{
  "horizontal_flip": true,
  "conditioning": "class",
  "widths": [64, 64, 128],
  "attention": false,
  "optimizer": "soap",
  "shampoo_beta": 0.99,
  "max_precond_dim": 1536,
  "lr_schedule": "cosine"
}
Rows from block 7 of a small class-conditioned image flow-matching model, named by matrix and row number. Rows with one number belong to one channel. Each number is 128 + 24 x the weight over its row's rms, rounded and kept within 0 to 255. All counts start at 0.
After each channel's rows are labels from the 100 images, of 14976 (inputs lightly noised), where the channel reaches its highest value: "responds to" is what is common among them; "patch colour" is the nearest of a few named colours to the mean colour under the peak. Only what is clearly more common there than usual is listed. The data: capsule endoscopy frames (Kvasir-Capsule). In brackets: how many of the 100, against the usual share in percent.
# convs0: first 3x3 conv (model.decb.0.1.convs.0.weight, 64x64x3x3, each kernel summed), inputs 0-63
# convs1: second 3x3 conv (model.decb.0.1.convs.1.weight, 64x64x3x3, transposed, each kernel summed), outputs 0-63

convs0.61 [153 180 125 135 134 142 137 109 122 114 111 153 102  87 160  99 137 158 110 156 127 148 135 120 147 160 104 136 106 157 142 110 126 119 158 155 144 128 115  92 116 139 133 132 143 145 135 162 112  61 132 137 117 171 148  82 109 182 148 120 126 155 127 169]
convs1.61 [132 121 142 148 127 172 129 153 117 142 132 149 160 130  84 137 165 141 115 169 157 111 128  90  77 142 132 132 152 175 113 157 147 146 119  66 122 118 136 139 141 128 135 151 156 144 110 142 124 128 134 121 114 116 156 181 157  93 115 152 118 146 125  78]
responds to: finding: ileocecal valve (43 vs 8.8)
patch colour: black (100 vs 5.4)

convs0.47 [127 111 103 105 116 106 130 108 126 120 135 154 136 131  89 107 105 128 123 117 146 134 120 128 121 159 109  83 126 124 126 112 131 102 115 141 126 158 116 102 120 129 105 136 147 120 134  23 171 129 136 140 124 132 107 121 146  83 130 147 141  55 107 153]
convs1.47 [125 122 134 132 109 151 130  90  86 153 132 165 121  74 146 146 120 140 123 144 121 116 173 146 100  98 140 120  97 150  96 143 119 128  85 146  72 152 165 104 159 147 128 116 145 127 129 111 119 122 162 133 134 162  95 141 146  92 112  99 164 164 133 138]
responds to: finding: blood fresh (43 vs 0.9)
patch colour: black (100 vs 5.4)

convs0.44 [115 123  92 137 121 179 174 122 141 100 121 123 123 117  67 176 138 107  94 121 144 150 143 146 145 108 117  89 102  95 132 130 138 139 128 135 141 120 119 129 133 155 149 109 102 145 103 144 122 130 109 167 103 134 120 156 133 143 132 114 196 101 174 156]
convs1.44 [102 142 120 117 135 113 152 127 110 104 100 158 141 152 102 102 123 116 105 148 161 115 152 115 187 120 154 158 105  89  87 118 103 117 128 169 122 113 140 138 127 115 165 139 130 123 131  72 143  93 148 159 114 154  81 167 143 135 125 148 169 109 116 119]
responds to: finding: ulcer (30 vs 1.6)
patch colour: pink (65 vs 0.7); grey (29 vs 9.4)

convs0.19 [105 114 128 134 111 108 141  98 111 163 113 175 155 140 144 118 134 140 139 138 106 179 146 146 144 119 139 150 116  91 139  90 118 140 130  98 145 148 146 139  94 120 145 123 165 110 131 126 115 149 155 156 106 115  73 121 155 140 137 140 206 149 159 158]
convs1.19 [134 143 161 113 160 147  85 120 114 111 123 156 149 127 109 127 154 137 118 141 146 135 136 114 138 140 152 165  89  69 141 113 149 173 127 142 135 106 148 168 114 128 159 146 151 112 154 110 155 155  93 129  94 155  97  88 119 146 105 155 174 139 149  99]
responds to: finding: angiectasia (25 vs 1.8)
patch colour: black (98 vs 5.4)

convs0.15 [131 110 107 141 115 195 138 140 156 126 144 112 141 155 104 122 108  95 128 114 139  81 144 140 131 142 137 196 124 126 133 126 101  99 148 112 112 103 146 153 149 105 117 165 104 138 164 183 114 144  98 122 113 103 148  96 110 134 111 104 152 121  90 109]
convs1.15 [107 150 156 162 174 118 139 146 103  90 112 112 130  85 111 101 130 125 132  89 101 139 113 136 120 105 119 160 100 160 141  99 101 149 160 165 169 134  95 112 140 147 128 108 153 133 135 146 129 144  77 146 107 102 127 122  93 181 149 119 154 130 103 130]
responds to: finding: pylorus (52 vs 3.4)
patch colour: pink (51 vs 0.7)

convs0.18 [176 162 121 130 120 122 147 129  90  98  77 109 122 133 119 127  92 182  93 110 110 136 117  98 136 136 135  91 109 135  82 136 139 128 172 154 149 132 110  92  98  74 130 120 119 143 128 122 128 137 160  99 165 125 135 111 129 119 120  85 156 127 140 148]
convs1.18 [169 142 137 137 115 122 146 174 127 123 135 134 137 112 112 166 139 100 140 104 158 131 133 136  85 102 136 140 203  91 127 176 138 163 124 114 111 126 147 143 144 149 117 164 162 147 132 128 105 176 125  93 141 128 122  75 170 133 131 122 138 115 123 147]
responds to: finding: blood fresh (44 vs 0.9)
patch colour: black (99 vs 5.4)

convs0.33 [101 153 153 122 131 115 151 107 150 110 139 120 140 142 112 213 111 117 137 146 163 124 156 151 147 146 128 187  63 129 138 135 140 126 100 128 118 110 125 119 143 132 131 125 155 117  74 151 109 125 101 158 129 164  96 141 121 157 127 141 127 154 139 101]
convs1.33 [114 148 131 138 116 150 110 121 115 116 164 102 138 120 114  91 143 106 146 145 113 122 144 119 106 146 144  59 182 187 157 122 149 132 145 118 123 137 129 118 127  79 135 141 176 135 117 140 129 132 164 124 120 147 191 144 142 127 148 112  89 104 100 114]
responds to: finding: ileocecal valve (30 vs 8.8)
patch colour: black (82 vs 5.4)

convs0.62 [109 118 125 141 111 102  77 161 126 117 109 154 157 186  91 100 114 128 183 151 126 123 154 120 122 160 119 166 129 125 150 158 160 105 132 128 113 115 133 151 118 139 125 177 122 140 141 161 141 129 101 123 105 111 149  93 164 137 113 132 111 100  74 118]
convs1.62 [119 143 154 129 152 154 153 132 113 154 150  98 152  80 155 153 126 119 109 112 107 126 137 127 125 119  98 113  78 129 140 120 142 121 100 115 111 114 100 162 151 166 102 135 139 164 175 134 147 126 151 168 109  68 130 153  82 176 122 132 112 121 105 143]
responds to: finding: pylorus (52 vs 3.4)
patch colour: pink (49 vs 0.7)