A small class-conditioned image flow-matching model, trained from scratch.
Model: norm layernorm, widths [64, 64, 128].
Training: soap at rate 0.0022, batches of 64.
Rows from block 6, named by matrix and row number. Each number is 128 + 24 x the weight over the matrix's rms, rounded and kept within 0 to 255. All counts start at 0. Numbers have three digits each.
# convs0: first 3x3 conv (model.decb.0.0.convs.0.weight, 64x128x3x3), inputs 80-83, a 3x3 kernel for each
convs0.0:174208106095091080102142159104110085131149113144166090121071154137118160147114149105128141117217096131106099
convs0.1:124124139127120138204123129078143135160139160138149080184137100085149152123113113155094163169170090131124148
convs0.2:150106145104141122164105092146098161131077157128175135156125174113131136166148125115084101129104093133134139
convs0.3:112112142130131127114101111124130130132108139152044098078133111098100145137101068123160152106163112154072101
convs0.4:165116152093130143107113164136141139129141121119098129122164144116116107159117131125168120176149175119121143
convs0.5:143177150150115151144116100110180143150129148134154097141102119095115130125120096100145146108158143095101118
convs0.6:174105152092113102149148152124136146083098118108170071134115101134119128086090133132139144125186157130154156
convs0.7:158136161129160140138086096124136121091120081138157151186162195101123123132126141138113137106105157093114134
convs0.8:122111136072144103160100128089146154167080118155164151121097098154124121150091133129087166131178122126125093
convs0.9:120131118117137118149113105150114116122153110117125155195145132118160101121120150141138134127127135112110122
convs0.10:153131155162120119110080118096086060193159091146188108087163093141196092107183068127135148139146119175111107
convs0.11:136126163109104066110157133115098126148119141115127085119198118122107082131131126134113107149135122102126116
convs0.12:150115114162175112132161134129145143150107129121133136150141148123119150141121125131134137144199140138064128
convs0.13:079161170139186047160132153117157115086184134170085127158085185150080115130097108114114111100148152146093159
convs0.14:143158126132144118089185085121106137088117117131104093118156113092151129138158130141123129091083126113043154
convs0.15:123106072123131133169109199106116152108154172123125160131098064139157148099143133122119164122149169119136130
convs0.16:116160129101141147128103126125131140154146096146142126171143127143135108109066156125159122125131141120156131
convs0.17:087153124126106109122148159090159140157067065106162155084132083158116129170125152134163124126104152073122116
convs0.18:151154126110133146132116108151200097144126119144067082113163143146141193134060092168168131144092107101111108
convs0.19:126102109108112090134172114147138135092153088132139105191113111117095110127170147143126125143171125128100141
convs0.20:083133130142130055124116164135087110133072133171138161147158119150174133134145090131134140130121082113116148
convs0.21:120096122099147144132137126137113148124135152091154173122145117182116126117130148114071128134162118154124131
convs0.22:118147140160126120139151138120157121135154117141118086121135105124135077116158097127106154143128139082157088
convs0.23:164138141125083121179147146108131137155132091130121113164105120104149163120126084142152146113157164111090159
convs0.24:122104131141133122116162088108131171147155110112130102087168164113088154159110166133081120150107121175145153
convs0.25:159125086096145069166130155141131149125125063119155114110156161154139149127142100089109129123152125122125135
convs0.26:135157127111109122097113110115152141096117149142145133143097121127154095109116110128120133114103141103100141
convs0.27:159162138132163148108095108130147148132112124147177151167108087177136100123124132138153149116132126112110176
convs0.28:164091141127145094142102124118104139148110122145138097134115118116143088105129124120144124126129109131121114
convs0.29:103093088116159143137134125080115140136092138101119150132123104127089075128190131116108131160153123102153177
convs0.30:124092113092121132145127146137116116140137107177142094145124157100134165110114157131103142180083135129070142
convs0.31:143137145097121151136092138116130140116146111170150144125141141187172137126094154084104110132155143139126157
convs0.32:093157143100128124143108106102110165090112142142116105125154084127114162120070150128082124147112171128175168
convs0.33:126128102100210164150162144139188135119136152120114138105114118149162163099178149138142139157118112145140128
convs0.34:166120096136135150113107148157129139111159132089118129129168159106105132155189121116119141118133128104148129
convs0.35:178069078051181199176135044129146205093163095136103103096136205094119100113084145128120130164036093102123177
convs0.36:129082129125172148144085138165188128129146120120115136124093160107140094100184133113125112107147136152050137
convs0.37:124102140091136117099120109152151081080087139133106143158133094148083073120072133130109169142130141145164142
convs0.38:128143161134144159120128106084153138155137136148089112136154096110186141179142139114138136125115112140136127
convs0.39:166109084156098108108116132115168123120125162099206141059084143093116121155195184122124139201114117132111122
convs0.40:139148114108111038135133173086174147117104117144130139156097088147117123110191140122136133141158102163111113
convs0.41:159147132122208104113130142082127130133209107095118130096091117181097061156162093098149125176120162084142110
convs0.42:159117150097105126110123169127119139128111132153151117118111105121123092124111113110110129164140127140155149
convs0.43:112114141104169130139134145086113120105107134141109121137120102117106111140113070146116152153101145117176090
convs0.44:175132095106136076135120137160130091192101104146126142067135105149162108113167104108167109129045094127129109
convs0.45:108111125121148126151081084104198109116121206136114124135092094119164169094118184102131158175153162125111129
convs0.46:170169145165097135153117130157156101147061130149138116113104142160131198089088071148133127164130138149153143
convs0.47:113109154131141116180125100095099132115140116139152102183119183168175134138122146142093145164170094135099123
convs0.48:130118150131122124124168140087117154126129177137094160150099121122104112124133154079137149061129157028118159
convs0.49:172171140199198121125113079161145141134128126096156132114120094150139151102108142176158144187131109121157079
convs0.50:094089114099129106134162110093106141084146130120161147130137150142118151129147127119079121189096098158167165
convs0.51:152085106121149120109088125132147106130151090111130126087153130103115160215129127168123146075166116128095172
convs0.52:140147127142115091102127094111102116115137126115097116090121123088107102118087103144142129125165113088106122
convs0.53:126111120132160117114140131143140133108131110109124156118120149149116114164115122138137104120127117124164137
convs0.54:106139127129109097087136138137151117159133133134129167121179168128197127116136123162108094143130103127120158
convs0.55:147118152126133128103101111108156139106144122168176164113126157106132143144169141144104103125111150112087088
convs0.56:118115141137195130115131169140131122139158110093135166112119129144110102145115106089065157132167165074164160
convs0.57:124129120101100156115161145094103118172138117153138152136125102103151126109133108143115086137127165130148132
convs0.58:122137128160138135134104121115126109164155085160109099110076140105117173091107179132116118152144115137166104
convs0.59:129114121118145129096129088154164161078158110120109149119155130082143106131126151117119139147092124146089128
convs0.60:111150144127061180173111156150103152121017178060132160126105165096142082093119151162072140085198067113128125
convs0.61:123086141110138124132126111099087178114174155113140119102086149110179182095133147110178199114110165121080090
convs0.62:129162095190123143093135142135187118110139092107125126129179119106074100116099163139135126144157101154153108
convs0.63:155153128113103168168099097148165142095136139139079151156110116167083154121156086108122094189165146131134183