{
  "init": "kaiming_normal",
  "shampoo_beta": 0.99,
  "batch_size": 64,
  "weight_decay": 0.04
}
Rows from block 6 of a small class-conditioned image flow-matching model, named by matrix and row number. Rows with one number belong to one channel. Each number is 500 + 50 x the weight over its row's rms, rounded and kept within 0 to 999. All counts start at 0. Numbers have three digits each.
After each channel's rows are labels from the 100 images, of 14976 (inputs lightly noised), where the channel reaches its highest value: "top examples" is what is common among them. Only what is clearly more common there than usual is listed. The data: capsule endoscopy frames (Kvasir-Capsule). In brackets: how many of the 100.
# convs0: first 3x3 conv (model.decb.0.0.convs.0.weight, 64x128x3x3, each kernel summed), inputs 0-127
# convs1: second 3x3 conv (model.decb.0.0.convs.1.weight, 64x64x3x3, transposed, each kernel summed), outputs 0-63

convs0.53:451494484488479521454517551515520573493494480451554529539458557484505483593535445470445439484529505531479506451541483581543577441518456530496513444613465545598469520476546450394562612443608492593486524498502577481521461530531471493590445483499502513514441451594502438477380442516413431403455549464530486493497456509478437582473444459526564479402484481491585496498433515550592442533575
convs1.53:535438529505446430518488536435446418421509497504509503456461556568484484585493447520489437439522537405501465501445518430543516484439378525501525431537454564448582432461394499491442524506429557
top examples: finding: reduced mucosal view (28)

convs0.35:457479527485492497500514554400555492472592422485428505455497436503484532579496465507490476510508482529529509524495507454479516501524482488451523485486434523506487457522474501539498483479478505540598619485550440455479487529525508484334364546471515458444435548498560446633479469399521605556515545618642496501400551415485450431470508507501558488477565426484586543447502476467499453525529
convs1.35:438501469596399541493488485459474507482500539528556472650513470476515676537502460523488475447479545497560590464492394442477579486479453464463503494524512476492480504501600478470497503532439543
top examples: finding: angiectasia (26)

convs0.25:537489503550508538536395539459516490477537488492426448486503531505519476549426481511423479509572521590555421563597485440484485538538419478518558593440521500552514490521497524493477453494431431518576345490468411568536483475569495562479567551482474574463576479495585479418466501470577418455494586530447539449523457418606460469513489530524517504604530561551484498532593535427494461470441
convs1.25:477482405519503466537404562520527438497574520576541537469544420528481513529501474569522519602432498615422497587487559493488449479498498466526521515482476546506483523616423535509439499482436613
top examples: finding: foreign body (55)

convs0.1:482481487496579512478498463481500465431509441462639533509489462544446555555492557471463558485509458486572647506499478415523444487496458452517443608462495505478501498504513504613421447689496445530419488524512473551470472492532478412560484439572529504589562570452477488447453533390426486504541544592531554568477519512568514481453531506430432505477502484476536473534576519488561517524500
convs1.1:485415462538555557552479481511608584518462492493457455442493507447612478515425456503655487491509530495485562476606552465556517457544483554490447474423453442528490525549500468506427567534533528
top examples: finding: ileocecal valve (55)

convs0.55:506473480500529555480444508468509533507506487499444466524482505523527532442493495534513409447411449602557548479480514636540551476597445478546461388515519424561448528503441472482535501414534504552579474605448376493514566525523475491523584580478589555412423492491539497581557533490540548485477560450506527512558453416436508396491500473525496477489460460430486551484460488504552590389440
convs1.55:492610599509585495370507421565522527567473492512535511498542572469531463412495498514521572495490567535498495491448427399441464491448592478479480511481516509542464532587543596475516441515524531
top examples: finding: blood fresh (68); finding: ileocecal valve (32)

convs0.47:491535441477459363500479451454494520516537437514507555446498529523475521535527529506498499510561532497456554430483541543508541491566439513518488415530559480418501493525474423589463442595413484477517575560527453522440442578598502516607462526513455658509539469412503511539600497457472445552501546523551340377498519561545461539487503525544541539490533509492488549505493501416489546550555
convs1.47:452431493537505430480503472541500519508510532356526534571485535491496599493502455459583515520477564421443552437467467500534442474558472509531544573439551491537434637559490489413512524574447516
top examples: finding: angiectasia (31)

convs0.7:505474528533408511509453446450421483510531483572442471522461544415545515441492525642428502508645519503505489473616441514541437548574501502433428549499438462459532442500489513555535433477497503377493490513454524464465494564417595503481572524535478590463540523475507544523442483466467549468479483488511518502490457535529604544514510467377509497566404481549426503424425502448553475594483
convs1.7:589531541495471456484438462537595517497443415444578432550473482538465495490516439479525495518514487526500489532546540478531558493596531542582479533495477432559438500391518521524334518455477416
top examples: finding: ileocecal valve (31); finding: reduced mucosal view (25)

convs0.24:502567530439400621473477502484338483464476484509502476540508481475417530487499454487562526521513486484500517501534525568475523561499485475508571451477475524560457417499578479435478491615474553474450503565458592551587479456492546516553417560470513552531585516462413394483428419467498506491527518459510642492553594485461457405525468550458481445473502568469503490455490552513538517581415
convs1.24:481543580523496538510465467481384485429569471481497545449403463459486417544430555454429498454430423477581513525560501556555499481475454471356491413522513547519460507479515419516470511457486452
top examples: finding: blood fresh (42); finding: pylorus (25)

convs0.9:464451626547455447427476447525527601493554551567475523548436532484524527414442487597490585508638475461512515518472592522509502561460413497508528484454525444452428556400519554509516533515599516478522529500511518490485511559477531541501522543452512595493467522492587491467498534484506472539584473549489553604487495463607527476461632432433514456508575437571446549509522484547454539434539
convs1.9:541467555421582570474387470416479580594491483469485499458541473520552477460452496466483496526466561530570532459513407505502535537432512500495589529538518491531534383490504504464409579533491602
top examples: finding: ileocecal valve (34)

convs0.15:517533411518459434474639536523536483525539417488449487576469527511496503478561490538405492503533478490509496517541475406509519502443473625482513500518622496516503446543560509465484473521514509523483438532458474529556507513569398439572471363512559465572491442546484523551609438419547451453562522502486472537451437600514520423530449478507585434525556585471576516605561529544480499525489
convs1.15:474447464429570582511520586465560499484533473409496544542563440495453493438503552460497445540474490529611515484454456485478489577513495455599439446466538424525514572541552497569388563514429505
top examples: finding: foreign body (45)

convs0.54:488495537504554469486469515458444434554494457514528487531541475480529522500473503587460482424669503434483428451605539471484519502490612508490482532499449504461514486517516542546551485474571512525593429518501466438564490534394512530545499482439580605496515565476621494410435558539442491449482399421543436522505452413453472426543535533534433427487450542495496489578394478499524471422501
convs1.54:420465411538542436540470531430410573547496580538479520516540514472480513650476469528500500531448509512539576550494507532539442543437519488426546545506470579474505570571440474539519442515525614
top examples: finding: blood fresh (36)